A small self-supervised audio encoder (BEST-RQ), trained from scratch.
Model: 12.7M parameters, mfcc input, norm layernorm_no_bias, activation relu, moe top_k, num experts 8, layers 12, width 160.
Rows from block 9 of a small self-supervised audio encoder (BEST-RQ), named by matrix and row number. Rows with one number belong to one neuron. Each number is 128 + 24 x the weight over its row's rms, rounded and kept within 0 to 255. All counts start at 0. Numbers have three digits each.
After each neuron's rows are labels from the 100 clips, of 14848, where the neuron reaches its highest value: "strongest on" is what is common among them. Only what is clearly more common there than usual is listed. The data: acted Russian speech (Dusha).
# fc1: first MLP up (model.blocks.9.ff1.fc1.weight, 960x160), inputs 0-159
# fc2: first MLP down (model.blocks.9.ff1.fc2.weight, 160x960, transposed), outputs 0-159

fc1.460:135145104130159095135146111142197129168105116114106148124136144155112110119185169131104118101118136142102108161132117112126175167096128087098125108122128085101121150104123137153103127129126178147118110116137099164130139095125142145119163120107137125122131105143154138144158165153071102124162136140096126096122124136126159090140127131165151138140115135122146108132164145150158155095098101073138129132113133137075103120162155154124130136094125078099159121120120084158176157134124165
fc2.460:142190129125103123127146110192151149153111138117134138123161095107123155117129110144094144137113141096125131103103108080151158122140120124159141138170098094160140114122129145097124163148104107148141116126124110116126177120076132066116123136140127105087143124094120146169103119118124117139179176137113141109125125132124102128118097068170191065127127144167145114132128138103131122106117160123176140106131102117161151132152105116152105145099101150103129131128072130133116106121129136
strongest on: emotion: positive

fc1.575:105113102075161117142133134150123134128116108141147120156142128086090147109145141133140138139102164140192117135096118132112123135177102105094137149154129108144095153151105132104082136153142141119148150121149120077133140141152167143060147124148092104060091116121121125114136087093142102115117123109133121142186179086106132158146151115152119117174124138108097125102114155139136145136151122159166152116141120139104131083127131141125108138151143126166163119094115161138135091101122143
fc2.575:128128156105109128130158172076138157127150121152141095112146120132156140151215123120151146151173186081138136148131121105119132122132133128145119167126125153097134129159188158183114113124099110150139101152098103130124127142119139118172143139128134082081107174091142070126130122106150093091132093141159161124119114121132135109128125114139098118110155169101126133095115086117157132106114156095130140128120108103164124146118131138109127124117121103156097108104110147151144116107085128
strongest on: emotion: positive

fc1.346:112146086151155131105116149175145110140128131074134094098156138109137099125142139116091131117153160142102107109118144177139139109138117152104128107140113089135141150102092143158165084100136118137112110100150137115123103143133093129067108126154112107110120131104115150123130086141144092152120165065127141156150102126121136144091103163167087100082147143151159170163089108133116089113135131133105157131139113140109145108148112167143136129173110122078131129110119121143129180142099101
fc2.346:138117146122104151116120111161131160122107135156106142147132128092096149131123165119116104137125118153142188173056093153133077125111123140088074136082161146115103098101114107103136135130131116192163143143106112190113114146164122116171100130127132107156121173108166104087152131109154116154103141118158145170132153133128145117124118129101129134093129119123124145078130128133150086152121146142123155128134099149145153104094112128123139116092133105153162135125159102152107134136152097
strongest on: emotion: positive

fc1.571:112113151115115106087123146123125091134136109122163152100154155104110151068132112071142151137103123139150138112149179119117159120177156108150131087109146119125143142198144136141140135123135117158115105141179109123119113136126077176113111117116161091152159150135118072081129143111080123129112113102116129137115091117136144121107094135167137162103140103122108137135116126138108142151151117134128084149131149152109127127172128120155118127130128137080150148159091103086075102100127130
fc2.571:168148088096145122146110117141123116146098103132113179113112099111101131144136139144125079114159144138104130142114128152132135132118125102145095113113085149096131127048118111090145133130116184111143111043092155137134113137102175132162142108127081137138171111144143157172117147131136129126097140129097126105154112136168132145114115125109134114197084119115125140089133101108119136152088124115128161121097084106127136115121125124091072133125139127140164117125134132110119142148111109
strongest on: emotion: positive

fc1.620:156086085125080123120145141115144121086122098133107165198130105123072144157117144164154147122145139151128104143121161082113113095095128102106128149143160089129124126115092166171120116160106120139108110153148094147119155142125148115166112139130088156110126097091178104142166157150127102110132137123161112114088106169120101181090119137132165138108131109129127138131152111117153143113119097155101125149129124101108149159119098153112163128121134115115106173118107139101171139118112136
fc2.620:082114137147096149108166165158107134192142116110132102144106127140166087098107119110112159142114115129119143115151124133134141118149101115111132149142124129141134073120153135112098165138118178119157155093086140116137124123110130104106129147151112132122125135144094134131170130123118146116123126155143114159124146075118126098130163124163099099136180085126136106152103134089134140133119171136110143082076118099113117097107117136181135079140117143098132153120098138167135156152127050
strongest on: emotion: sad

fc1.490:133090171149134179102113141128116153121144120102092146099142115127141136120112173097108082137132098130098061133135123160097110118161139130128152071123123134091151099127110086140138129129173143132093112122095096102128101157124146158102136162068108129144089116152104102155152130129132111190122154139163131165155087108092162122103143119091135118105126154095119135097132102160115120125105109118135088090141148129140123133104102126143169118152130131148121139170148115161150132147116134
fc2.490:131109102172151062115132130122133112084158171130138145106106136115141130136122099100149153073124132158114104109171084138073117146118122159132167089150135158100113146145152129085149141137113146139105139094124130161089107130152110099118102134102152130160137109131119113089115106157135133136131115125128119122124118177107130124134110127162157148076120096115159164123137086114130102128165118164158155138106159123125129113162109143117169139139129131155055101113145152098119124159082105
strongest on: emotion: sad

fc1.568:143099114157132104163120179179118107141151167079122119141171141093096140136149108136113134119111147127166118090146107145110165083133130162126145140124121117153081148154179111133114124132140104146144102128143111142085158096140159144107114144137110106147135057126109158138121148117113137132129123152156128186103129142141106147131138101138134138119118099143132129120130109110144093148112131109075104082119137125150131148164131133142168088111125049077127099128152134130119110126146178
fc2.568:095130132106109123093131152144090148143107136128100099122101116113146077130144149145148114146152119138145133095161121105131137156100110116095162142199117092122106107146122122136114131159149119169100155120136141086151148183148146121149161121151099139166150154160142111109097117143161126096129153117155145114166095119108155101143157130122138124098125118127143118070105199143132148116140115102142132123138104143114130106106157114110153121167114140137167125089089166090170103122181147
strongest on: emotion: positive

fc1.726:102122104170136141167163094141135120177111137111155113111104108118127132174154097142132160100104056127120126147141155123135122141140133147167122096109121173084137148119148127150100111134112117138100098074145087127168103135141118134139119145152088086098101117177096137152178136116101118122099111122140165131135103069143148129122080081092104157138116156145130149129133117126154109103113134140149111133117131078129093116094102125159099136113122127137120126167139125079123131129109136
fc2.726:130137144131158174130106109208121144075124132148101127137145113158119148108075158103116101140114110108091131115116132104106128135102127088097133133090104099157095153167098141169135093175164136178122124132117156108093135124127135118129175117104155158127147159109106110123107115179164143114119145128143133117138124140090126097103161139121132105088116095092094175132142120149138137111123135165113114160096105143148139123099108088124082147130128113146121110127136137132142124106111070
strongest on: emotion: angry

fc1.562:135134124119151151065117142111102132138170132160114078123147170111128143159099172172125135149124108133135133091172142175087117127132119136098166133084091144114160118098117112110106133134128144104114125143115141122195125143143140147085128103130081141117110127158137119172167114136140164138116137113141158168143107143150092100129173104139083126143100109141123122101115105126100127166111090105115119116144140164119147129116146107102111148145103134130115059138090130112155128090092135
fc2.562:165114122123122116124142104091140124143120142099152164131100105165126167102164127126096112110161102141092143157156146164113189120126075124158103163157125140110108119100115122139159158132094147148104146107138132166124142163172096091131203153106160128162107103130135126108154093149116136125120121142104100114118111152091148113160111115104165155069140127100153087118099131101152123104130116081110130162133134113140138124125133170102146116131137109152109141080127146148099103140118133
strongest on: emotion: positive

fc1.193:135176177189147125140110104154103108113142152168159146106139145116173179125134090117157115132103140104135126098131112104132155092117112156127121153111110111159087139134135128149088073126134140141147122108165112099102175123108134195097120152118159126140130144101104156103136140119100118156093063148125110115140107159100137126118163157117122141122128138128105085139087138063157114133123120097108134134112143124126116108156139144124128153124146130073120096106152121113157105118101125
fc2.193:116152130132220132128137137103085138124118121128138102162078149097155109125086103158161140125140143147108126090106101105125142141090141123130133120139131125124148139115126145137091130134084137136111122129145192096139141132132115105152145111163121157150133151106132104168143138122150103076105173149128122144170136124111095142095106165115134111137094114134169161134097120128113103109123147109120163118134100115135132097151137055097121108107158153134133156090089149085159119148083135
strongest on: emotion: positive

fc1.13:125154151155165157114178127156092106151135114075133114100158122081103145165137135136152087142159124132116111130162121120135164122124147115098157163163129126115138151103102102102139069100138117099090119100160091124127146155175133117162125125116154137118135176131114129117145121149158101155147133129114103126118139161132087124131087120112075098098099119099112110095099092124117121127127171114128083144098108104117124130109144146144102134109133146125129095172116200109110123095100130
fc2.13:110161136143132106155147175093158150141139161146129126135133167128120110105136128135109086098118130108143136133118150133120096144095129102078112108110115121146137107126178099125106175148162079066130139113122127117141081121146167124137105130083131119136130130145135102078124086114107143118133182139183106139113110149122193095157141130162140097132148145111102121140154134137105121126118137138151165117145154158093104104138131153114099083153137079087080147119123126149121166133134108
strongest on: emotion: positive

fc1.508:167140127150118137153147143127140162173099129142148131166143138141132169085128162147116135138141130127091117138138109126124161068108166125151120181096117082127134118147129093119175161139100134162174114180150102136093083154103143128134121121129145135119117108091142138131136120092144136120155083150134136127082134152133120156073114103144108148096181113137129165148156114151144136144104141073092161124137147110095142094121114138124135139146129172171100143129123170155124141123135158
fc2.508:129128121141114090161144097139067144111135140135148105161148112158072083108142099142114107116096118134147106132107108116139087164120091129142120066143099123177177164180116106133094137120159158103130136097158137103086133121113123090157102135120124129087169162133113154112131161124099130160095109151177113127106116155093103123127110123091164092133152109161146115096119123113123141116135098093140147130114118152118123134147119170129160145115149118108161164114107126113099116135109154
strongest on: emotion: sad

fc1.104:159152120178152105143119127144139127147149099108143159143133136171093108116133143098109105129129088116132114146116096114162161156178195126123152169138137142095108143093139137141099150165104105147153074129142107110173121123134123130129189177134106118162123147120145110120132110140116117156130149123110107151071115130125189094089130080129128092158150142122121132106136129110138124107083143137135160139123153139113113128119171123148099129142140141129110087142144102096097125186153111
fc2.104:071126147138138152118105151171084116127140116105114148135126131143126112146095131138083122140161127144084098144106145095116110151103133139129120092109103163190114131137173113162113124127110098098132103129137155130055157123116164110103117111118117152134151181148143156152140126162139098122073152161122143132137151161164119124128145104133126113124096118106127139101129119130082149107166149136169121126157137119107163107147108154152127164103144089157130109115130066093086108114132141
strongest on: emotion: angry

fc1.644:105074079101109132146169158116107131125104131111152107128199130112104138158082137110128133107107128112145128091161155123148147151158130122164171083121117112147142155144125136111125104148143137114119114104115141121076140112087123149189152115108139123129131127156144137102110111135096095155171110143084123134120128141087110133138136100118137126122104146161128166091125155105133164109151159077154096131145095109153138147110159145176146103085132111114127129097153157085126141085128136
fc2.644:148136127134112153120143105158153120161137123134127138137114163128123117105146140161120105147072130128152111128135111130136121115121100136088106143091161159126094092145134137138114161145138107119127159156147141127148109159128125089124133119177132154099152094135084082088149103148123154098100114100110127161125154120164118110141129139157108075133103115086149088167200137162141141172132141164105123121118178133106129126119166172094114132162127169115129162160140068137116142153118099
strongest on: emotion: sad

fc1.496:095158162121139119147100141071114133107142136138148102148177107148143149177140136116142137158133158121098103098117098136111165123127148158121064136149145139122105115145151120103102115158133159139103163135130079104131136114126160134124151123104120113107144156157136096141146146160143126130116147138121114143091110136111100084131091114138127130120128172110158126164130106103155108115146160130158132172138117100084136131124141084094070143153145145077091114120163093131156142090146064
fc2.496:128123127127130132096153162170114119135116124139094080146083102114164147155129171108152133135126111151136105131126122102142121127156136099149125096079150117085122102161116096124080111141114108125126146100149112167127131100121106149109174162156115122136124166077157125144158104160103135092165124140136127111119143082134079116128104151106121102122112185135149149123159089140140104103126160147101130131120149104092121148180113091151108093158109123076135134111149141119141166112144176
strongest on: emotion: angry

fc1.250:144124149174108182108145166103139137140151130123088112177093133172106122110159152103105148134152157178090124105119132126076168123156118096145139132119108127126131129193152144134102146138106153125112144137129093116131150157100137118146150135128171113129142114138129111106103127160142148130111116122116097114094129151159131125131128165125110135148116168113118136100101134140119121181127155106130168167130138132153123113131140143136121106168103215097070096148147115153168102142153149
fc2.250:119148108100081124109104095152164168145146141129159109107124104146125145144138106141131091105075141103128122065108134132123152099123151143125127106158147133093132107073125119141079100138165138108126099161137181082110155138115102142174152138129161144147179149097115134124113096117144148142110120089136167156137139089120175139154137125134105092139113119158164098100089147122121162118087111155144139135125154118132157175128129101114104121083124130139118114129131175130140094142124103
strongest on: emotion: sad

fc1.537:164124119160123133135134107142133128127149093124107140113132127174189126133157109098109158134108169161107153120112150112106143119126114135122121167192122118156118129150111124142115137103120114090135122133122080152091112156141078133100152116131130088116147094106111101120138119121115109173096138121157128129117146119162159123112171178124165077100149146148152080111101098120152129143093076082136090136063137127132122144108153121112131075136143085155119140128136110118135144126176131
fc2.537:101095131100159077133145114163086101125129141180157139157124147123137118148091092120126116124137134130112157136124097132136156117161123093106082071108152140127100144126129148117122137090123106093126147152101159093122131143153137102113129147102161094146130132151139124137128094139082119082142113133125113134177130180114121148100126127114125125135120165145120123122147164172101144127116122151155150155112136103204105135116107152129169163153168094092131128110110157166135168164123092
strongest on: emotion: positive

fc1.359:157101142109142106092144150203172103091168143124163163151100129114140136134121078159114126076171176095107138113120105137143156161091115120104153145130105138135143104148123098140092138143158121132150152130076136112144161140091116082115124110141123090133153174102091112118138096106179129123114110118116114189120112163119145128109121123128121134115112133100130162115161115104125096138160132126109100130125141096114098120121159150109122120143148116132134102101155108157125110107083101
fc2.359:101130141168079166180105136138144083141107112136145135166144158129158104129167145094075155139181121111130182153118091129096132143147117110183105115089092083133090096138136096118130099134116151141127189112163141123131131108128091177145127118142077106156159153144129126126133115158142091107089096137117117150149111131151098120143146076136096125110136136119125137135128143139112127107122094126127117108137145131126117150126135129112135171141123134133148119109147091126141174073133125
strongest on: emotion: neutral

fc1.72:136116110100124164128162119108127123155134125139172108151103093145145118120117121131114195132097139109137128091139170138128103078132174156159156180152075154165104099087108148125159117121143127106136146125099114127104129142117123124149124128146156122091119081131149145119167125137144096108134124086135150126152136108076116079128115136127112114101103114137140114126137098089140146132103115141149089155144099155093107108130096085139069116126154058156141150134131111141140097100126113
fc2.72:120113103111086090175086171141150169121123112111113120083099138145115118104130159095159129122109108146136116143154139139174154123143167157124160101135107139158105107150134145137155131131125191100073136155131165116136088141161125125145100146133101135105109109119136137081100140147121118155133079135126194093078090115114121140105131084128093167143165098140154107111127139151139175148110147151117148120123126124127128108122119103110148097106101111096128152087129118135143139115097113
strongest on: emotion: angry

fc1.553:147148120077121099145107145117146138152125142165106119133130087141103166156161148091163141112089127093095159136062165124121182103105180166117133115132106148106136136161165116116109103141130121121143082135121139108128142086183121103107127124164138118111107100115123144110137183128095118138137107156120135166127078117120147171130128155124093169124165091141179158145115122140117137141116114128151131080146111119092124126104170142131133107131108117109107166140141098130101119145121104
fc2.553:078098120119116162112115129151120136125107153119135118151152176122144118113135127137088132144150143145147096144152077098174100123179099116118110103154114142159131119105136122104106123166114120105080138139125100129157134100115143170126157094126118138138159124131097113128110068165105090057140113129118101121122125123148139072180130112158147146126086123112099135106139111098118140144081104099104147156107145128155097112143082114119118141115165125114111096077098132145149110110123096
strongest on: emotion: angry