Weights of a small self-supervised audio encoder (BEST-RQ).
Model: 12.7M parameters, arch conformer, activation relu, moe top_k, num experts 8.
Training: soap at rate 0.0021, 8500 steps.
Data: trained on acted Russian speech (Dusha), 26041 training examples, 83.6 epochs.
Rows from block 9 of a small self-supervised audio encoder (BEST-RQ), named by matrix and row number. Rows with one number within an expert belong to one neuron, the router's apart. Each number is 128 + 24 x the weight over its row's rms, rounded and kept within 0 to 255. All counts start at 0. Numbers have three digits each.
Before each expert's rows are labels from the 100 clips, of 14848, where the router gives the expert most weight on average: "loudest" is the band of the loudest frequency at the time of the peak. Only what is clearly more common there than usual is listed. The data: acted Russian speech (Dusha).
# router: router (model.blocks.9.mlp.router.weight, 8x160, trained with AdamW), inputs 0-26
# up: expert up (model.blocks.9.mlp.up, 8x320x160), inputs 0-26
# down: expert down (model.blocks.9.mlp.down, 8x160x320, transposed), outputs 0-26

# expert 3
loudest: 500 to 1000 Hz
router.3:114129147162122159103125113117118132095122149120108131120125108155168107127131128
up.0:079156121169131101119081085104124120096107137139134130121171157123123133187147102
down.0:139118128148109120135096140141129110155145159102146141160108117134125140121109126
up.1:139137140080131148114124128150123159135126118111097159088138129066145135142131159
down.1:158100109110139143110111156131125137111134053147135115101106143127160105082160152
up.2:099146144152120145134119083141117153114117103098100129125090089143123106155133107
down.2:166151121134149112131122157149130145136147116156145105099122081134137161125122124
up.3:132167124120149129143116121114133147139140093158110172126085133093113164134174133
down.3:139117111136133125140097173110124138131125154110148110133103075101106101144130140
up.4:128141138071139125162125109155138126093117164137136115134147111111143090130166165
down.4:128150149158116148090130143119086140103153112114102151132164102131122118148120123
up.5:103092130143128136091138117170140167086168116160139107157126127147154156146101126
down.5:112173125121131142152122159130147128157114126142068148117144147113111133111157112
up.6:123122100138146129128209121131122102133092098128121119161116144127135122100119084
down.6:133160116127125179149088158125132118152127158145119160103095088115138080135119135
up.7:129134149073123144093141156143115139090122173106163130129125135127129105145124169
down.7:134081138170201105164135095116126137110158100159108138106090110152160123133129122
up.8:127133114130094108144111115077130152120132139136115129126190144115146144062118163
down.8:160132137112164118110143093136142132102097129095143154145128133135087104114100091
up.9:127141078130144149094153135146094150076169130142112117172140115147175128141148093
down.9:111156127117149120144089144116122103144112118107153117113135136108121155155081110
up.10:105133150143107101110145126131112153155075115152163127163139123175105115118143113
down.10:144133141108132146149138117105152115098139144126144119092172165133096096158125156
up.11:153142118146118162145104119109143193102152148167133106141139178124139132160155137
down.11:107137111153137113171174138151107101085110129128148153160125125098143134131136132
up.12:108148161079076105117142142149128134152144127146085198138133135128124085132168081
down.12:132151144151145168116135132139112133122109133124189118129151147098088127123152136
up.13:137146151117109120165078140158140116120113149092115154115141112121137103168182130
down.13:162130143130133136153182087137135139124161138116155126115102155156130145143131176
up.14:116091137099124151112093141107146122112089124153138124106140139154144140086137129
down.14:116134098101087153133112130131089120139124117140122143114137129169110101138130115
up.15:143109110098105149158136152092131150090098097137094140154141118127155133116114141
down.15:111131123087152138094110132139162114143129141159077168127128138111115141105117125
up.16:132132158127115117143160120107135107135135173081105150096137135144143133105143147
down.16:146150120146098138111166121160106141120148110114107070133116090106134160162119142
up.17:176135143110130155086116137141167132107108137167136162168093090144092197130125096
down.17:067103139117107133166129124129106120165159090158120094126121163120134119091109150
up.18:116146107133123148118114088121139138111139133124159120146125102171135091143115121
down.18:120103145102080118096142130097157139139129115124136176108112135119166143119133149
up.19:105179116136142124131168156099129135117131120160111104110134107114150187173092067
down.19:120115120165107157117124136120157144095088148113103157138081155105131144160117169
up.20:123155112140139098145108130134122127143122136125154132068146159143117119129150135
down.20:149093133126124133167118103142127110098140093131086086127116126109128099140133134
up.21:128130158087093122138100103134142133148135115143096162121133166074165118101142158
down.21:117137153134126148118126149147137144115142118134102143163131161137175106111104096
up.22:131110118115143117123135164167112152133132146118131109111120173129153173126133165
down.22:100088128159121196055101137128105134144150155141102093141105089170133124126163104
up.23:128153181112120077086159149101133122145127082125094140169114098115109091103139166
down.23:161138116157116158160133121105127116141126146116146109143173134090123113118176080
up.24:131135085112126144142144133085141107131081105178151114118105139108166101162070118
down.24:112101155095139139107107146138107132154102115144150143070110122126135130137153127
up.25:119127150137099116135130189126150101149142144119172109115120115129151115159133132
down.25:145125123158116136153115142147191160123137103099060134121179113108093141140117140
up.26:136142112115170131152132103128124107129133091131151090085124143143090157129114099
down.26:134160129139146158125066140143132101171114165125132094120158120145134110159147106
up.27:089103140153140095125119136127143122126136143143132128126094165070111147147121116
down.27:127148128110111108159124161114116124144150139138136124130130114145127128128132128
up.28:150087061103141113135164087116126117104164125133126140095117101135154153135127153
down.28:144142094142144114130139113132157111110117155168135117143147146094114123125147130

# expert 7
loudest: 500 to 1000 Hz
router.7:115129144167087105132141119122155123164134138141146171107147096148158116150106125
up.0:158180084114156110125106143152111101137088147127117104171106152138122136131168154
down.0:136117082142146100132128109160124125137115149122128114104098154109135109215106114
up.1:137125114104171076122108134139100125105096116105156157162116104138138139070139148
down.1:114137160123126142134123129185124147102072126135098164104163106128110121112141117
up.2:116148104158114166182120115120128099162122116112142109130170151147150155152170095
down.2:178136147126155124113116106174098128153157147121135100176107169153112127151114132
up.3:114141126133134099132094131067122139128089151104162142139126120161108130134126091
down.3:148124133131133134119124104128116138100160136153141098115121126119129104121103112
up.4:162119118134138087101130117153151160121094145100118138124124131097127118123102141
down.4:117130087154157092189117150123097159100143143118125136121163136126141153119111109
up.5:133123116129114120125140142176132082159139092093122145127146138145090129121110116
down.5:163147113136106082095131119142139107109140108137080127165129108128136155122137153
up.6:144123119153108152191123111118133159128127124137142139135108126175099145145143132
down.6:104123104150137159098090177100147160113138091122147128131098126109148127095159134
up.7:119107095160087099138114135104148113108114127150094137130133129149151131157125123
down.7:111125126120118081143114115114119111137121091112124139112122125135116147129129122
up.8:129130137169117140164116132161178148106135137117118140118114085097070149117119157
down.8:108118128054138115098136143133163174156100100115125147142127119170141171118115138
up.9:114156141159105171124109116136117113108114108150157107133076160157142090146144131
down.9:135145103162156111114123142099140150129124205134092133096150094135114129148094166
up.10:171119131117133137135145141138099133173109139091131134140132104112137073122133128
down.10:133127139164092103116140169126173114113077131180089133112117144140138146136126113
up.11:127148132154107161114151123120100108150132127152162142089103098126126130178134096
down.11:136182170171138100123111115112164097135143135138196110161142153131092126119124114
up.12:094142125126106149103120159123149126135115155124145118157138163136149102093147091
down.12:146094155083145132091149075123099157144139138128115120094162138148109123115130149
up.13:101170147133103079108115144136141138138111092090124108127135100180114149132113129
down.13:127143142137146107132134095144116171119122117118122118153127138116138143114155110
up.14:126173148137107134140129087113150132143133116079125130131144148114164086148097154
down.14:105146139107107125151133130102130102120175115135118167109111109110113106112111143
up.15:170117163169114121106132101146162133114106100121088131101132141160123175137111158
down.15:113128090112095134112154128155117144116145123114159127133112125160157110127134141
up.16:139123100158165119119088115141166152186187130132109108157121151141143137129154138
down.16:120117149107119154129127124106112107123149155132145148144149148122173138167118132
up.17:128172169173113128173111120129146140152141157143129151121128101124159127151129100
down.17:135107099134134092102106127116100165128096125134095101120128133120120146105172148
up.18:114131087111160147120157081116101106095085126099131101143137113117117126127153145
down.18:126121138122103148119157090127129116139126154102105124122123141133137113135120148
up.19:109126084092078140117182129124174125121127138108061157105142080042175142110105131
down.19:110130157169114145138150139150089119122164130144083075145138115122093112171124144
up.20:122118110164146138115119144117137107157103135107161096160133166106125163134130122
down.20:092117137127125117126162133168132158074117136096110148167113157139105127094154113
up.21:133110133136088127091119133134135148075123188115119102119085133119092174107162139
down.21:086133145084103129153153107118118090171153109156147098116144201098138124125118130
up.22:114102175137127119101119129106123147148123132144146111139099087133167096117130147
down.22:101127150161153125142087127118101080148103143159090144104163150069099125157116132
up.23:127118155108113160085152152113116119145126091156111099086152169128100152100127139
down.23:119128124135152104172139146119145149110158139093128112139136146150105105156122106
up.24:142095100150139149185124100136143130147110095141118095145138125152112106124103135
down.24:118113138132129134121182117062149122133130126088127135164151137124120149130110109
up.25:137111160133161146117158122117131110144190101146107092187087122119082157135092099
down.25:171163079168153125169131098136154143121114111100151137138142126152157106151175123
up.26:134098094098101107094173133104157126121118075135121128114132146140127150104178117
down.26:116143112140149168136119072161126153149138131152117149170138158135108146109126131
up.27:172115069141134121051130131124088154133171141143136145156124124132142131143160136
down.27:112113127112113126131128138136167131106108136106150164118152119147102147138143116
up.28:130079138120140132132137112089133166142134123120098117107104102138122140089146143
down.28:129165165097131165098132118102121116113120150115122120133099101092114137146110141

# expert 6
loudest: 4000 to 8000 Hz
router.6:150176127132137141128096157117120097135126150127136143118119135165128156125149134
up.0:104103139115107116146137162124116129102106142090139133153125110097102184109097121
down.0:118102123111160115087123133159115123168153115140144141075143120120152139125137135
up.1:142128128154106079130154110077098162112153116111170105110138121179116164130162123
down.1:112094099137110177108134098148126113173135131139102149093145123104114114166122092
up.2:094130132166085118074162168124122121078118133151142148119144144092145103111132113
down.2:131145126098114140130127141110160157127112133159165100154151129141082112109171112
up.3:153145091120106118164149128146099153133112113135122144155118126164079153114109151
down.3:089114152111117119116157127136113136120146137141153163113116126146122165095137139
up.4:092129130167169090161136106109069135094079136139132097106121143093133133160149069
down.4:128125139140117132075132134121118084129144129129134190158158118135110125130099120
up.5:124107143098096150132145109108146153092126116141125146161125085117119119112078114
down.5:103105106146114111153108102099167117072118114149163121162149128096132080160139167
up.6:093124127124072151131108126142198112074133127115085097117119152138106110127157108
down.6:136103124104110064141105156130121141162102093117139157136097158141130138134101107
up.7:127092152127135129127098146126131108122158145143130156105115138119111128170136145
down.7:146127094087120127105125129162138123134127136106137190150092131147158144101165109
up.8:129159163127160128125103109138109089113129129138122084103111113096076118112145159
down.8:108108153106097099142136082120136172136114106116121099138122133150126117108116128
up.9:094146110135108114152163156127150081118100106138116184104118105147146157153101132
down.9:125107124133171139115140110155116138115128098166133148130167075113121137159105120
up.10:116118129158135113153082175157138093117139115143120116137110150097132159119099164
down.10:167118121129148130143146078114117108147162095125146125111158129106135146147131140
up.11:103106116129161110115122143144151126139122124115153147169112164122177075099112147
down.11:145163095183102119142130094113106145133114128116113135101133092139096154104115137
up.12:067085143154128137118151081096141129087135142123131108155132122130143091136147118
down.12:119136134152123086141123139138164135108157127101159117153060128137160166090151169
up.13:158083145137105086153142107172124153138153163136150167174163150129142104135137144
down.13:143106119115115185074156150116094138156143136116146121114144129124151126144148085
up.14:165129149102143138136103075146106081135088150095112138179133156148104105128133083
down.14:132162125134122146118114123145145135135111116140163119157146139106091142164094094
up.15:148107121139107165148142136142109096164095150141141134115123131136147133167143138
down.15:127124094120135146102096107137132116130110146150109143133128113153105131086118114
up.16:171109148134142132135136183141158118117161121148184084174157116097126119121142161
down.16:145099105143109102165192087081107147134123142125127182098146168124117134114107129
up.17:127137155161118122128184128105133114113101132138106141091108072096099108113086127
down.17:160132174090143108148091116141105142136126177166122115152130134148152169116128157
up.18:122124116104122077113117109101113142168141124154139169134087121155129145144089176
down.18:154087129088151101125118151173094150146113152166144129132149151086128102137152146
up.19:103102122158102126089153087122140160150155103130134121137106121104116168137136133
down.19:099142149094111138125122091159142170109127154179120156159183166099143085162129160
up.20:144130134168130097114107175127138073156093096135149105156124152160101137080124073
down.20:133130180169106099120093109127130120120145136106104125118092098129144111185124129
up.21:147123126138147090106110159118145129152132114109143151106125117140123101172105132
down.21:128147163096113130132134171092097160100118124151114108143144111140133112122138132
up.22:147109094173124133105131122102141133118132146116174105166127154119130134083101173
down.22:078130173131097127163141138091100137092144161117172154150154156160101168110126116
up.23:116135123117118127107134171140119099133121152099110122124101118152149209131108122
down.23:174097080093132125101130134139104141164120062118132127130107078108142085133136143
up.24:115080138146168106124137107146151114125115133141170141155096167170102074147158102
down.24:118116101136105155158150150103097160138116129143083172179093092120151111134145096
up.25:172124135109118098154139109128163160135122135173164150151124171127141121128148127
down.25:131115144092167150171113107143146108117136104112137081129165140096135153128153133
up.26:151140091086132137137108122120116144092132132116156103074127160161113137117131132
down.26:100128125102091165130083142112120123122127118117124151152151150107102151153142099
up.27:110127137105154122137148106124124151096075090128144105112140174097120107131141151
down.27:164067108122147157088146154130137059106111142151109099122143141168152128139125139
up.28:151146139153118123125120108103120142140112183075161147143103155144141108138108165
down.28:153166137137111159143140161123147101153134166108133121106154105116118140161098101